python train.py --model="image captioner" --dataset="photos with spoken descriptions (Open Images, Localized Narratives)" --train_examples=203450 --image_size=40 --crop_scale_min=0.5 --horizontal_flip=true --translate=0.06 --cutout=0.25 --tokenizer="word" --vocab_size=4585 --encoder_arch="vit" --encoder_norm="layernorm" --encoder_norm_position="pre" --encoder_activation="quick_gelu" --encoder_mlp_ratio=4 --encoder_head_dim=64 --encoder_fused_qkv=true --encoder_bias="all" --encoder_qk_norm=false --encoder_parallel_block=true --encoder_inner_norm=false --encoder_drop_path=0.15 --encoder_patch_size=[4, 4] --encoder_conv_stem=false --encoder_layers=6 --encoder_width=192 --encoder_positions="learned" --fusion="prefix" --label_smoothing=0.1 --decoder_width=128 --decoder_layers=6 --decoder_norm="rmsnorm" --decoder_norm_position="pre" --decoder_activation="swiglu" --decoder_mlp_ratio=2.67 --decoder_head_dim=64 --decoder_fused_qkv=false --decoder_bias="all" --decoder_qk_norm=false --decoder_layer_scale_init=1.0 --decoder_parallel_block=false --decoder_inner_norm=false --decoder_drop_path=0.1 --decoder_positions="learned" --decoder_prefix_bidirectional=true --decoder_connector="linear" --decoder_tie_embeddings=true --init="kaiming_normal" --residual_init="none" --optimizer="soap" --beta2=0.95 --lr=0.003 --beta1=0.95 --shampoo_beta=0.95 --eps=1e-08 --precondition_frequency=50 --max_precond_dim=1536 --one_sided=false --adamw_lr_other_params=0.0018 --grad_clip=5.0 --steps=14400 --batch_size=128 --epochs=9.1 --lr_schedule="cosine_restarts" --final_lr_fraction=0 --warmup_steps=720 --weight_decay=0.04 --adamw_weight_decay_other_params=0.01
Rows from block 3 of the image encoder of a small image captioner, named by matrix and row number. Rows with one number belong to one neuron. Each number is 128 + 32 x the weight over its row's rms, rounded and kept within 0 to 255. All counts start at 0. After the name is the row's rms in percent of the matrix's.
Before each neuron's rows are labels from the 100 images, of 14976, where the neuron reaches its highest value: "strongest on" is what is common among them. Only what is clearly more common there than usual is listed. The data: photos with spoken descriptions (Open Images, Localized Narratives).
# fc1: MLP up (encoder.blocks.3.mlp.fc1.weight, 768x192), inputs 0-191
# fc2: MLP down (encoder.blocks.3.mlp.fc2.weight, 192x768, transposed), outputs 0-191

strongest on: text has "lights"
fc1.463 124 [141 129 110  82 126 138 175 164  64 116 163 106 153 178 180 156 141  80 173 168  80 138 123 163 124 129 121 103 141 112 117 131 111  49  99 111 123 163 168 132 169 125 139 142 182 179 186  57 176 112 137 123 133 147 125 135 141 132 128 139 160  74 136  54 166 118  96 153 119  82 175  70 157 139  94 114  77 121 122 100 159 146 184 138 190 128  75 134 170 121 205  64 128 130 184 129 163 162 180 146 127  92 144 124 134 150  99 149 105 111 133 135  91  86 143  67 102 145 168 100 123 112  89 118  84 158 104 141  59 177 104 139 121 160 149 158 136  49  82 128 102 108  97 104 123 130  99 103  93 120 165 100  89 105 117 133 175 108 131 103 128 161 144 153 143 145 146 181 155 154 110 153 132  58 177 118 153 110 127 107  80 108  72 129 143 158 131 107 131 181 111 122]
fc2.463 110 [149  99 165 147 104 124 132 165 167  84 121 136 115 128 139  83  88 163  48  85 160 129 160  98 109 141 122 188 161 113  99 125 103 206 136 113 145 145 144  60  62 130 190  78  81 128 135  71 153  75  61 130 151 140 166 159 110  89 129 218  62  85 156 137 131  95 143 125 138 130 112  80 127  85 157 116 106 120 101 104  99 145 135 135 164 138  93 117 127 178  93 129 119  73  95 153  81 126 162 106 194 151 133 110 132 124 103 152 106 157  49 121  56 129  80 103  95  89 140 170 135 121 129 113 138 111  97 141 129 197 106 136  75 119 129  95 183 111 114  93 139 115 196  85 116 116  98 153 142 166 121 122 116 163 102 154  83 166 143 134 137 150 111 126  94 187 124 159 125 127 137 131  85  74 142 130  93 136 145  85 127 153 170 189  99 167 117 110 138 114 114 127]

strongest on: text has "lights"
fc1.110 095 [ 99 143 109 155 154 117 147 127 133 110 130 107 100 131 100 115 112 178 151  84 205  99  84 164  56 129  98 148 133 126 122 163 147 150 131 143  92 127 131  99 118 162 111 118 145  63 128 176 149  66  89  87 128 170 154 175  92 127 105 133 137 129 141 105  92 141 125  99  54 158 122 151 169 104 143  51 127 156 148 162 160 187 160 132 144 148  87 147  90 107 160  88 200  99 167 157  54 156 121 154 109 103 119  93 116 159 196 170 117 153 154 148  83 125 153  69 130 110 123 134 145 115 140 104 131  90 143 111 123 102 107 151  87 165 176 173  81 193 161  91 158 111 146 181 124 136 101 138 130  70  86 155 144 131 127  84 226 176  89  80 149 138  96 113 125 179 111  92 114 136 120 111  77 146 141 151  94 133 153 172 111  65 135 147 178 121 102 130  83 139 141 102]
fc2.110 096 [120  83 143 150  90  88 114 124 161 151 136  73 133 123 119 142 136  71 122  90 126 167 119 148 127 170 185 110 142 108 124  96  72 161  90 147  79 135 133 109  67 110 117 144 124  96 101  77  85 129 151 156 146 161 125 111 124 146 129  89 130 105  71 169  91 166 162 153 190 199 112 148 100 167 160 122 122 112 122 131 111 111 104 129 181 167  74 138 147  99 137 153  69 102 121 123 168 137 123  98 167  93  75  73 163 134 139  70 156  84 162 153  96 126 112 124 159 106  85 198 169 163 116 162 143 216 156  98  68 130 104 141 117 139  99 150 138 132  77 144 126 178 119  96 136 137 137  74 219 157 149  97 113 154 109 132 189 126 102 100 143  97 109  75 120 204 146 116 102 186 138 164 170 100 133 104  94 100  50 143 118 134 145 140 131 119  88 164 133 110  94 147]

strongest on: text has "sky"; text has "trees"
fc1.205 098 [166 172  94 121 170  89  87 163  88 149 128 119  82 169 148 178 151 115 155 135 112  96 121 158  61 147 127 128 130 197 159 151 145 164 132 131 123 138 104  95  79 162  94  92  99 111 129 129 132  98 143 132 134 141 115 106 101 152 177 103 153  70 156 132  84 138 154 143 145 163  99 173 171 128 114 112 128 191 136 151 164 146  98 190 149 133 145 153 118  91 134 143 145  83 163 167 132 137 124  85 147 138 121 170 116 117 175 127 110 129  97 138 126 172  96 151 126 129  91 179 171 114 176 145 116 115 167 125 157 138  68 147  57 177  87  96 123 158  80 176 198 103 176  55 158 185 138  84 120 121 139  76 123 137 119 173 136 120 138 167 141 123 121  88 144 130 204  83 110  93 132  96 187 168  97  70 149 139 116  77 139 107 185 174 172 162  64 143 162  87  92 145]
fc2.205 102 [102 141  89 132 178 109 156 134 138 178 132 195 208 134 132  96 111 106 134 114 116 121  82 100 110  92 114 186 137  70 171  47  75 137 113 122 147 192 119 142  90 129 117 150 129  86 100  95 183 154 139 129 133 117 143  98 146 140  85 123  61  87 180 158  98 113 155  94 148 170 162 165 106 117 159 115 133 108 172 113  70 133 123  90 127  58  88 180  75 110 132 153  86 119 135 129  99 140 120 107 111 162 178 156  90 173 158 154 113 162 100 116 123  97 122 123 156  94 220 145 154 127 138 111 155  97 105 137 149 170 150 173 161 175 129 113 130 160 194 122 139 114 118  76 174  92 132  96 203 107 101  76 103 104 105  66  92 152 159 171 158 128 173 152 133 162 130 162 145 115 134 136 124 156 180 106 130 179 135 162 137 136 136 155  84  82 123 109  98 105 160 129]

strongest on: text has "grass"; text has "plants"
fc1.668 113 [143 144 173 118 170  51 177 143 119 175 132 145 132 104 133 132 140 180  99 118 178 108 102  80 185 146 134 143 131 161 109 165 104 132 161 111 148 139 153  80  89 205 113 114 112 186  83 122 109 149 175  96 154 123 141  94 104 173 192 118 137 121 144 154 137 145  91 116 214 176 136 126 117 158 185  85 137 203 132 163 100 138 143 170 133  98  98 150 126  83 176 119 141 140 146  91 171 108  75 158 117 109 111 142 148 107 150 134 139 133 146  67  92 174 181 145 118 179 105 106  71  98 122 169 110 131  86 119 100 125 124 158 122 106 134 114 127 140  83 143  56 102 135 106 117 135 162 132  76 136 118 175 137 125 178 144 122 121 135  88 120  99  74 123  73 115 150 158 119 101  75 109 112 149  80  50  88 171 120  91 114 184 162 141  47 102  88 149 104 157 117 133]
fc2.668 128 [105  91 168 168  92 143 158 114 103 148 128  86 121 114  69 159 109  88 152 147 134 174 200 199 169 148 104 127 127 177 124 167 157 120 117  97 112 174 103  85 131 109  97 180 121 154  55 157 151 142 151  72 150 144  69 155  93 125  97 111 122 155 140 110 154 135  41 117 149 141 131 139 175 103 129 130 125 139 129 134 144 152 172 104 210 165 156 118 101 173 149 116  89  77 111 133 140 144  89 108 145 115 164 162 125  87  78 130 105 180 199 126 170 116 110 151 148 104 125 138 144 134 191 115 120 116 113 116 178 126 141  84 167 146  93 184  86 137 147 123 174 159 105 154 127 115 109  94 137 162 173 185 159 141 121 110 150 158 168  90 108  99 100 103 133 155 103 159  97 165 119  76 156  99  95  91 173 102 146 157 166  88  92  66 193  93 110 129  64 134 170 102]

strongest on: text has "sky"; text has "trees"; text has "clouds"; text has "bottom"
fc1.599 121 [127 148  88 140  90 133 129 141 106 143 182 144 147 146 138 127  85 176 153 145 168 115 126 141  80 124 149 123 152 144 151  78 156  62 134 109 155 185 153  90 150 125 110 130 151 108 147 167  79  94 159 134 123 130 144 162 171  98 137 139 101 133 162 115 142  72  83 149 204 108 140 127 127 122 100 120 131 109 102 153 101 117  88 165  96 113 118 170 174 127 129 106  32 128 159 149 126 136 178 191  87 137  84  83 143 111 159 182  67 181 110  80  81 147  88  95  76 138 117 151  71 146 130  91  99 175 156 146 101 152 144 150  90  63 140 131 133 177  94 129  96 129 138 162 153 123 133 167 172 176 101 137 129 102  90 101 132 176 132  58 158 123 171 174 128 111  91 165 180  67 135 110 146  57 175 146 150 150 110 125  86 158 164  64 128 155 185 115 142 155 103 101]
fc2.599 120 [116 114 109  92 125 161 100 122 216  96 160 153 136 104 130  72 141 142  93 116 117 137  90 151 114 124 133 147 161  55 139 154 133 129 154 137 115  78 173  75 124 153  79 151 119 119  98  69  86 146 150 107 114 121  92 128 137  87  91 150  83 150 133 115 150 161  76 123 190 134 110 115 127 130 107 146 172 159 109  93 150 150  81 136 123 155 147 116 117 255 141 104 140 111 160 148 102 183 117 125  85 156 109  75 176 181 141 165  73 142 108 131 101  85 133  84 106 126 106 135 137 128 118  78 131 170 153 112  88 137  71 130  72  77 144  95 173 105 160 140 166  64 142 101  91  87 152 123 182 142 129  91 123 143 162 181 129 104 133 189 186  78 133 136  86 111 145 175 165 151 165 110 140 125 115 145 188 138 186 142 131 149  74 128 166 124 144 109  88 149 179 154]

strongest on: text has "sky"
fc1.184 124 [ 91 176 144 187  93  97 134 161 136  70 118 148  97 170 143 114 158  92 109 143 159 140 159 104 100  73 109 117 114 139 100 141 174 115 167 133 120 147  95 137 211 122  87 121 122  71 137 164 103 186  76 100 126 127 116 160 115 131  84 136 109 148 154 162 150 173 112 129 115 147 113 113 153 114 103  84  77 158 155 125 154 127 115 168  82 170  89 165 144 146 145  71 205 109  95 175 115 151 123 164 142 165  77 109  87 147 108 175  63 157 206 140 148 113 110  89 140 113 155 163 129  64  97 134  54 146 119 177  99 125  81 143 135 144 182 130 113  88 122 128 144 123 141 101 108 166 126 142 156  86 147 131  82 125  85 187 135 155 115  94 109  74 130 153  90 140 112 148 194 183 148  75  94 159 152 109 170 171 174 106  78 173 150 127 160 122 115 105 152 183 115 116]
fc2.184 127 [145  63 114  81 150 205  83 119 202  81 149 186 119 103 121 124 150 162 108 140 104 172 159  95 150 119  78 129 183 103  82 138 100 164  73 105 144 156 192 144 139 135 164 122 123 184  85 172  71  76 127  98 101 140 109 106 112  91 166 128 126 145 122 132 110 127 113 134 175 137 122  90  50 146 118 124  95 160  76 109 122  91 123 168 115 146  92 144  99 152  96 137 113 145 182 106  92 102 165 107  71 179  91 148  83 118  84  96 161 126 110  98 137  98 181 148 101 156 173  76 150 142 146 103 122 168 114 140 175 154 125 165 163  77 159  99 106 111 116 199 168 128 104 153 137 132 163 128 106 135 100 166 127 143 201 158  75  84 167 115  97 168 139 130 129 120 120 142 133 159 128 153 100 114 147 160 142 150 161 166 108  97  89 119  98 141 114  48 149 137 194 140]

strongest on: text has "grass"
fc1.192 113 [132 126 134 153 103  61 159  96 199  93 133 172 107 121 182 144 110 156  48  88 171  89 147 178  95 198 141 130 140  73 153 150  62 113 129 134 144  97 130 125 179 191 111 142 157 136  90 144 179  82 125 138 128  54 137 167 128  78 159 136 185 142 156  93 132 111  82 103 177 111 138 107 111 131 155 166 102 148 118 137 139 161 140 133 132  71 132 105 131 119 153 134 118  98 142 140 141 116 168 151 139 162 125  89 139 132 177 143 151 140 147  74 142 116 129  82 141  90  96 142 124  42 104 126 142 102 172 157 109  88 179 172 131  99 149 127 143 101 136 102 136 131  53 139 207 110 200 103 155 151 137 127  77 139 157 167  89  77 123 103 166 131 208 128 122 190  92 133 166 133 126 186 120 154 119 115  97 132 157 159  66 132 179 123 131 123 125 104 131 134 130  97]
fc2.192 122 [116 124 127  77 115  90  72 137  78 205 129  91 102 105 169 129 135 140  83  95  87 105 139 138 174 164 121 123 179 115 104  78 119 134 117 166 134  67 118 205  99 196 166 102 121 158 120 110 113 137 156  88 144 116 174 152 154 131  98 148 118 146 129 142 144 142 186 113 132  91  87 100 125 161  81 167  91  84 113 145 133 120 168 104 144 145 142 107 108 117 103 112 136 155 108 120 120 137 133 157 133  97 117 124 103 121 141 138 141 163 162 106 168 145 110  79 117 109 173 109 106 166  80 147 133  71 123 156 102  88  93 137 152 131 113 151 159 156 102 106 126 128 117 168 184 153  99 140 153 131  63 131  96 168 134 144  77 172 157 103 144 106 173 129  94 191  90 120 160  84  95 175  81  64 130 118 133 132  96  21 129 142 155 137 175 143 169  47 128 140 190 223]

strongest on: text has "sky"
fc1.430 095 [103 126 145 118 141 106  82 163 104 139 168 145 177 131 128 110 165 142 105 154  91 169 124 128 117 161 101 149 107  80 177 153  88 216 100 128 186 173  83 142 186 120 142  54 161 140  76 144 142 115 127  97 133 113 125 163 141  92 109 122 125  78 109 118 153  98  81 117 172 116 144 131 134  81 146 129  70 107 174 129  75 160 142 139  90 142 134  86 122 142 109 136 146 159 142 126 132 110 115 115 174 117 147  67  52 185 196 144 124 144 138 112 137 150 103 100 102 137  89 162 114 123 149  85  34 158 163 185 132 123 139 124 149 142 122 191 137 133 127 121 163 151 126  91  90  84 106  69 113  84 155 181 166 210 143 125 170  87 103 137 135 143 120 136 116 184 107 114 136 111  44 167 141 117 135  98 143  86 151 105 114 123 130 166 114 217  96 176 119 104 113 130]
fc2.430 089 [167 117  63 155 165 160 133 176 173 119 159  96  97 129 115  95 109 144 154  92 142 119 141  84 143 137 153 147 146 109 139 145 138  56  90  85  85  45 144 159 138  67 153 213 129 137 121 168 169 161 188 134 105 112 138 109 159 133 157 145 136 142 193 110  84 117 142 177 121 179 133 138 103 145 190  88 125 138  98  91 140 146 178 129 166  84 140 182 134  52 186 107 115 111 110 177 138 170 164 127  75  96  78 142 187 119 142 126 121 109 142 130 120  45 144 129 174 140 157 111 184 166  86 180 154 103 142  90 125 144 150 138 143 140 139 157 143 148 122 171 126 100 161 123 181 131 167 146  78 165 124  79 131 111 145 141 128 149 112 106 160 140 136 101 157 158 180 132  82  62 132 144 162 129 177 195 154 150 117 125  95 171 172 102 116 114 108 163 142 114 141 133]

strongest on: text has "sky"; text has "building"
fc1.671 101 [146 118 124 207 155 123 125 209  81 176 149 120 130 173 102 110 127 100 113 135 122 135 136 183 112 165  89  20 122 148 178 186 124 141 113 107 139 161 181 122 196 106 111 183 165  77 129 130 115 120 165 102 111 120 115 148 118 189 118  70 103 112 159 123  87 145 148 180 135 107 102  75 153 118 150 156 113 119  71 120  96 106 110 163 124 165 103 188  60 114 104 110 118  87  94 115 101 105 113 146 179 173 125 110  95 106 148  90 107 135 191 130 163 136 143 143 148 114 105  65  99 155 133 138 112 145  99 112 142 116 148 137 147  88 106 145 109  90 186 170  95 128 101 106  94 105  83 119 133 165 138 141 114 168  81 124 125 101 193 147 188 139 104 150 158 148 139 135 138 120 128 118  94 136 103 111 128 176  75  81 160 191 118 137 178 186 151 133 144 128 203  88]
fc2.671 121 [121 126 153 153 121 177 193  97 109 143  63 102 136 146  87 105 133  50 113 119 100 138 184 111 170 160 151 166 146 136 143 133 151 146 131 162 137 128 102 158 121 139 119 128  88  64 103 185 110 160 108 154 150 143 134  77 139 152 127 107 125 133 121 125 162 152 105  72 121  91  86 127 125  87 110  98 123 137 166 151 159 133 136 112  96 163 121 122 142 128 176 126 118 176 111  87 100  88 131 111 112  71 151 143 147 151 153 137 122 133 112  34  69 127 154 123 128 105 158 123 151 103  77 150 167 132  86 108 125 107 133 140 142 136 104 114  67 111 123  91 187 157  74 140  74  90 118 157 128  96 108  50 113 119 178 124 160 183 129 141 102 146 137 149 147 137 101  50 165 121 215 145 179 125 160  82 157  86  67 199 128  85 205 194 147 127 140 100  80 110 174 132]

strongest on: text has "grass"
fc1.587 109 [114  93 148 112 169  93 108 169 118 176 162 150  85 154 159 195 123 106 137 159 143 147 147 102 144 156 158 148  94 137 128 125  74  87 105  94 127 134 106 120 161 110 126 112 107  95 124 172 122 179  63  83 185  97 100 160 114  78 174  90 175 103 107  97 153  74 113 190  76 147 140 126 101 138  95 160 113 123 133 134 156 171 148 130 174  55  52 130 100 144 160 152 134 112  75 178 138 104 111  97 137 158 139 157  81 114 101 138 114 106 161 131 141  88  93 112 137 147 146 183 112 135 151 142 100 183 164 166 139 217 123  91 114 161 119  68 104  86  76 144 115  94 110 158 159 118 118 170 152 158 116 153 159 129 169 131 108  88 142  72 154 181  86 119  79  92 139 138 129 130 120 135 101  86 106 176 151 168 143 190 131 138  98  97  99  81 146  91 182  70 128  86]
fc2.587 109 [ 91 128 136 153 119  94 128  97 206 116  50 123 162 116 115 115 127 153 101 120  79 123 124 157 134 114 141 133 149 132  98 135 140 137 150  76 149 104 104 156  78 150 122 117 126  54 186 110 128 107 156 121 122 179 117 176 152 131 148 195  55 133 112 115 121 124 102 163 158  54 153 152 122  84 209 116 134 136 157  92 129 176 119 106 120 145 171  58 175 112  43 164 108 112 168 110 157 183 161 171 187  70 179 148 158 114 169 116 121 109 134 108 123 164 137 175 116 100  93 113  98 125  89 128 133 109 165 112 117 114  94  97  99 106 168 168 120 164 115 135  59 109 142 176  91 178 121 111 110 136 131  80 135 142  82 130 132 136 115 148  50 117 140 203 118 142 117 156 168 152 148 121 164 142  95 114 103  77 137 117 134 127 149 112 128 158  65 164  84 115  98  72]

strongest on: text has "lights"
fc1.50 130 [154 117 109 117 195 129 172 129 142 114 156 177 125 113 129  75  86 163 105  77 142 138 124  97 178  97 100 131 176 126 125 172 121 107 184 134 122 163 179 141 120 103 161 132 143 127 169 107 142 136  73 113  76 130 185 124 110 129  93 185 135 105 150  95 103 163 122 167 148 106 125 105 195  79 118  76 136 176 107 137 151 168 126 130 145 144 138 107  99 111 155  99 196 187 154 127 115 169 150 111  97  86  65 120  85 161  94 157 169 145 186 106  94 128 151  95  70  92 157 140 209  75 132  80 206 114 145 153 124  69  94 144 154 104 178  83 108 132 131 101 128  67 160 128 155 108 143 107  86 115 108 113 107  70  93 112 151 144 107 193 141 181 106  80  87 116 117 148 120 155 127 118  75 115 144 106  96 136 102  75 161  88 175 127 112 138 146 160 181 117 115 121]
fc2.50 113 [210 146 133 165 100 130 120 116  92 115 113  92 128 192 157 114 168 114  47 115 140 110 118 147  91 167 145  62 205 127 137  58  94 134 112 136 135 191  86 108 128  95  92 132  44  84 141 143 161 155 114 165 132 118 131 117 153 135 138 156 120 110 126 101 126 139 111 159 125  80 178  96 166 164  88 133 138 161 142 125 154 162 142 173 141 149 170  80  94 111 103 123 165 146 110  64 156 144  99 131 128 103 110 186  94 141 117 171 102 139 140 182  79 106 170  54 115 150 188  99 118  95  61 133  94 143 140 140 157 138 146 140 147 134 115 125  94 161 128 110 128  68 144 182 161  97 131 105 155 108 195 129  68 147  97 113  83 156 108  77 180 105 145 120 139 183 149 143  85  80 161 139 141 129 130 115 133  98 105 111 100 151 147 193 166  88 162  88 126 121  89 108]

strongest on: text has "grass"
fc1.346 126 [106 136 115 118 112 133 182 148 138 111 114 133 119 147  95 128 151 168  94 148 134 130 141 126 157 117 175  78 136 136  75 118 190  99 120 148  97 107  90 161 159 159 113 128 108 146  99 117 175 148 159 180 139  99 155 169 135 152 125 114 121 128 173 114 124 152 141 136 172 155 174 128  85 129  77 194 115 195  97 210  93  92 129 140  99 118 179 110  74 176 176  67 141 133 143 144 146 108  91 151  57 105  97 144 125 200 116 166  74 116  94  84 147 130 112  96 129 133 104  56 162 148  81 142 122 146 151 192 131 111 110 129 159 127  75 129 180 131 100  79 152  62 157 108 123 148  91 160 100 135 158 152 130 124 128 121 171 157 162 106 162  87 177 119 106 142  94 150  86 163 127 118  88 125  81 152 122 155 139 139  88 196  95 123  97  52 192 183 177 116 161 100]
fc2.346 127 [109 118 101 104 186 121  64 117 131 131 109  86  97 122 162 143 115 138 103 165 135  92 149 135 144 197 152 121 157 103 135 234 130 105 128 170 136 138 150 136 118 130 185  76 130 143  40 125 112 113 114 122 137 153 155 184 149  96 146 165  64 118 172 160 145 173 106 150 132 108 124 152 153  80  95 137 125 129 167 134 158 147  76 158 192  80  89 111  95 112  71 104 171 133 151 152 175 171 174 130  95 117 143 146  93 124 116 119 152 142 200 115 113 135  96  49 137 154 123 121 115 109  79 124 111 102 118 107 144 120 170 161 118 135 135 156 151 132 157 155 135 152 102 101 192 142 128 194 136 166 116 163 145 197 139 108 104 100 137  63  68 126 129 108  72 100 156 202 137 120 122 132 102 106 165  70  94 108 111  78  93 129 117  98 106 141  60 105 131 190 134 140]

strongest on: text has "lights"
fc1.85 102 [150  95 112 147 157  87 122 124 159  95 154  71  74  94 103 131 124 170  57 130 106 154 137 171 131 144 162 148 132  57 168 103  93  76 154  85 171  84 109 102 149 100 130 142 106 134  97  83 145 153 123 179 149 136 140  94 142 169  94 130 120  75 148  98 158 118 172 189 177 134 172 200  71  93 134 132 137 131 161 120 175 148 139 134 112 134 119 189 151 112 145 121 164 150 145  62 113 120 150 122 130 103 129 103  87 104 153  96  76 116 102 167 130 202 157 120  75  93 151  87 128 183 146 122  98 156 152 113 157 119  83  61 108  98 116 104 145 158  68 100 132  97 115 101 139  89 132 100 138 192 112  78 148 151  86 119 168 156 110 132 105 185 127  91  87 172 115 131 118  97 114 187 173  93  70 130 154 132 144  58  98 157 149 140 199 117 122 118  96 103 117 137]
fc2.85 098 [226 116 125 134 137 203 151  62 191 132 181  72 123 109  79 134 101 147  95 151 141 127  76  80 124  71 126  95 148 166 132 168 154 131 103 182 107 206 156 137 148  99  79 108 157 167 135 152 165 113  90 111 113 139 122 133 104 144 131 138 118 114 169 134 172 141  99 135 118 127 106  93 163 135 162 151  91 165 137 129 103 130 146 147 199 101 140  84 118  95 108  98  67 139 136 123 158 137 158  99  80 111 125 147  74 154 123 143 129 118 133  77  86 126  74  58 106 155 144 120 155 135 125  99 152 110  85  68 110 138 168 118 156  99  93  64 110 107 159 169 162 112 140 163 106 177  86 142 127  76 161  77 161 115  47 134 142 146 194 150  98 133 168 130 142  87 144 152 119 148 157 129 119 125 144 120 117 103 125 109 164  92  70  88 160  72 107  89 167 142 140 171]

strongest on: text has "lights"; text has "dark"
fc1.623 109 [195  72 133 108 114 188 122 185  91 115 107 116 167  96  74 124 116 121 110 124 187 140 162 148  88  94 170 124 119 174 128  55 135 124 161  96 118 134 115 105  85  83 149 144 116 127 152  87 212 156 114 100  82 102 164 124 146 173 125 157 127 102 223 131 111 111 110 120  75  88 101 109 129 123 136  81 139 151  67 124 141 153 103 154 177 138 141 155  93 183  63 120 168 155 118 111 147 137 134 164 120 137 140 119 139 159 130 114 171 112 104  91 126 148 133  84  77 142 174 100 117  99 147 116 159  94 113 174 134 130 129  81 139 142 138 164 139 107 180 149 109  94 186 102 130 133 143 153  84 154 131  68 133 172 145 111  88 134 121 163 116 113  46 105  53 151  86 137 147 196 153 119 116 185 151  60 134 155 118 154  92 103 127 113 147 170 143 100 192  93 160 121]
fc2.623 098 [126 151 141  81 159 109 177 129  93 113 109  92 161  87 131 122 125 123 180 104 168 129 123 189 157 143 121 158 126 168 160 146 166  57 102 141 110 113 103 168 153  68 170  72  73 117 137 152 130 106  75 113 105 146 146 133 186 125 151 139 121 137  77 181  62 115 148 135 166 162 179 121  98 147 154 135 136 149  94 137 186 101 134  73 121 158 110 183 162 111 103 127 190 151 153 114 121 110 150 131 144  67 170 126 115 110 135 126 150 183 129 144 129 125  86  91 127 146 154 129 127  91 162 111 106 121  82 166 110 159 116 113  90 119 130  48 157  38  84 160 157  64 156 175 121 103  67  38  99 144 168 150 116 165  99 136 144  71 121 173 139 117 187 175 145 142 160 131 155 172 159 145 140 134 146 124 117 107  64 144 135 139 188 166 110 160 120 108 120 162 115 121]

strongest on: text has "grass"; text has "ground"
fc1.165 119 [161 159 137 103 158 123  84 111 168 113 108 113  86  75 121  94 147  99  90 133 192 127 139 132 133 134 123 158 171 101 203 120 133 139 117 143 121 127 164 140 107 138  84  92  78 111 104  93 128 114 144 143 144 165 161 135 175  82 110 117 111 143 157 130 137  92 144 141 146  86  32 156 124 117 138 146  66 107 132 110 154 175 109 125 138 112 103 139  79 126 130 125  72 138 163 175 166 147 126 182 136 118 145 152  85 119 124 147 194  81 133 120  57 167  96  77  98  80 133 108 163 103  61 127 131 159  74 122 124 135 149 148 168 175 112 172 148 122 111 147  87  80 169  83 111  73  96  89 165 163 132 124 139 118 232  99 135  64 100 116 170 151  86 125 134 123 118 116 136  86  78 168 119  90 114 156 194 151 154 141 156  97  95  70 126 175 184 160 146 136 102 173]
fc2.165 116 [115 165 123 126 141 104 188  90 192 162 165 150 122  91 116 133 164  62  74 136 140 109 138 120 219 113 127 140 136 171 118 148 144 144 136 120 131  86 125 161  74 124  88 220 120 130 108  98 115 153 111  95 165 104 121  75  52 146 166 126 137 100 103  78 200 142  87  54  96  97 110 126 103 100 111 153 126 168 136 121 132 148 172 144 165 147 108 197 116 109 126 127 112 166 150 105 157 212 133 116 162 104 142 118 150 141 119 145 133  94  95 153 128 148 160 159 154  86 115  55 116  49 113 148 148  90 106 121 124 188 127 170 127 114 122 105  87 139 101 172 138 140 128 115 164 117 139 163 123 128 156 114 151 118 142 158  84 117 140 165 126 136 148  52 106 168 106 199 140 173 206 131 109 103 146 122 123 106 130 187 126 131 100 140  97 131 144 155 115  46 114 159]

strongest on: text has "grass"; text has "ground"
fc1.399 114 [ 66 127 169 151 141 156  75 138 103 175 152  53 160  59  97 100 217  71 120 103 133 120  84 113 151  94 105  68 159 169 117 108 145 129 140 141 106 103 140  79 120 158 120  95  20 122 127 155 160 126 125 137  80 114  97 145 136 161 134 153 151 147 131  82  74 147  87 103 160 132 133 144 167 120 131  49  88 106 130 112  96 107  85 174 188 148 118 159  45 169 136 174 116 120 127 131 101 122 137  91 178 172 141 114 127 112 113 125 102 119 196 125 113 156  99 168 119 112  83 143 132 130 141 125 146  97 154 161  89 107 118 153 183 114  79 127 150 101 104 148 115 167  92  94  63 121 111 133  88 121 143 144  54 136 116 107 111 104 151 124 166 175  87 107 107 148 107 112 101 114 146 132 117 129 103 141 129 126 138 136 157 128 133 148 119 135  40 163 154 218 119 129]
fc2.399 106 [130 105 142 133 123 143 221 111 142 139  94 103 132  89 160 186 125 101  73 143 108 104 145 121 151 150 153 115  42  63 135 139 183  93 119 122 138 109 134  99 107 136 106 137 143 153 119 132 161 143  98 128  74 145 156 178 141 125  84 112 132 125 136  85 107 132 203 152 151 130 111 103 100 118 123 108 195  85 113 100 126 189 158 104 116 103 152 114 128 127 140 135 129 143 119  84 139 163 178 116 124 137  99 119  83 142 142 126 163 186  37 126  96 170 126 134 170  83 131  78  95 114 183 169 137  98 139 185 110 108 136 183 156 103 105 189  78 175 105  78 190 121 184 106  84 169 122 124 126 144 138  97 102 120  93 132  33 193 146 111  64 169 126 166 112 182 103 115 135 133 146 162 193 150 140 134  89 101 138  83 136 104  91 140 127 155 147 115  99 122 120 166]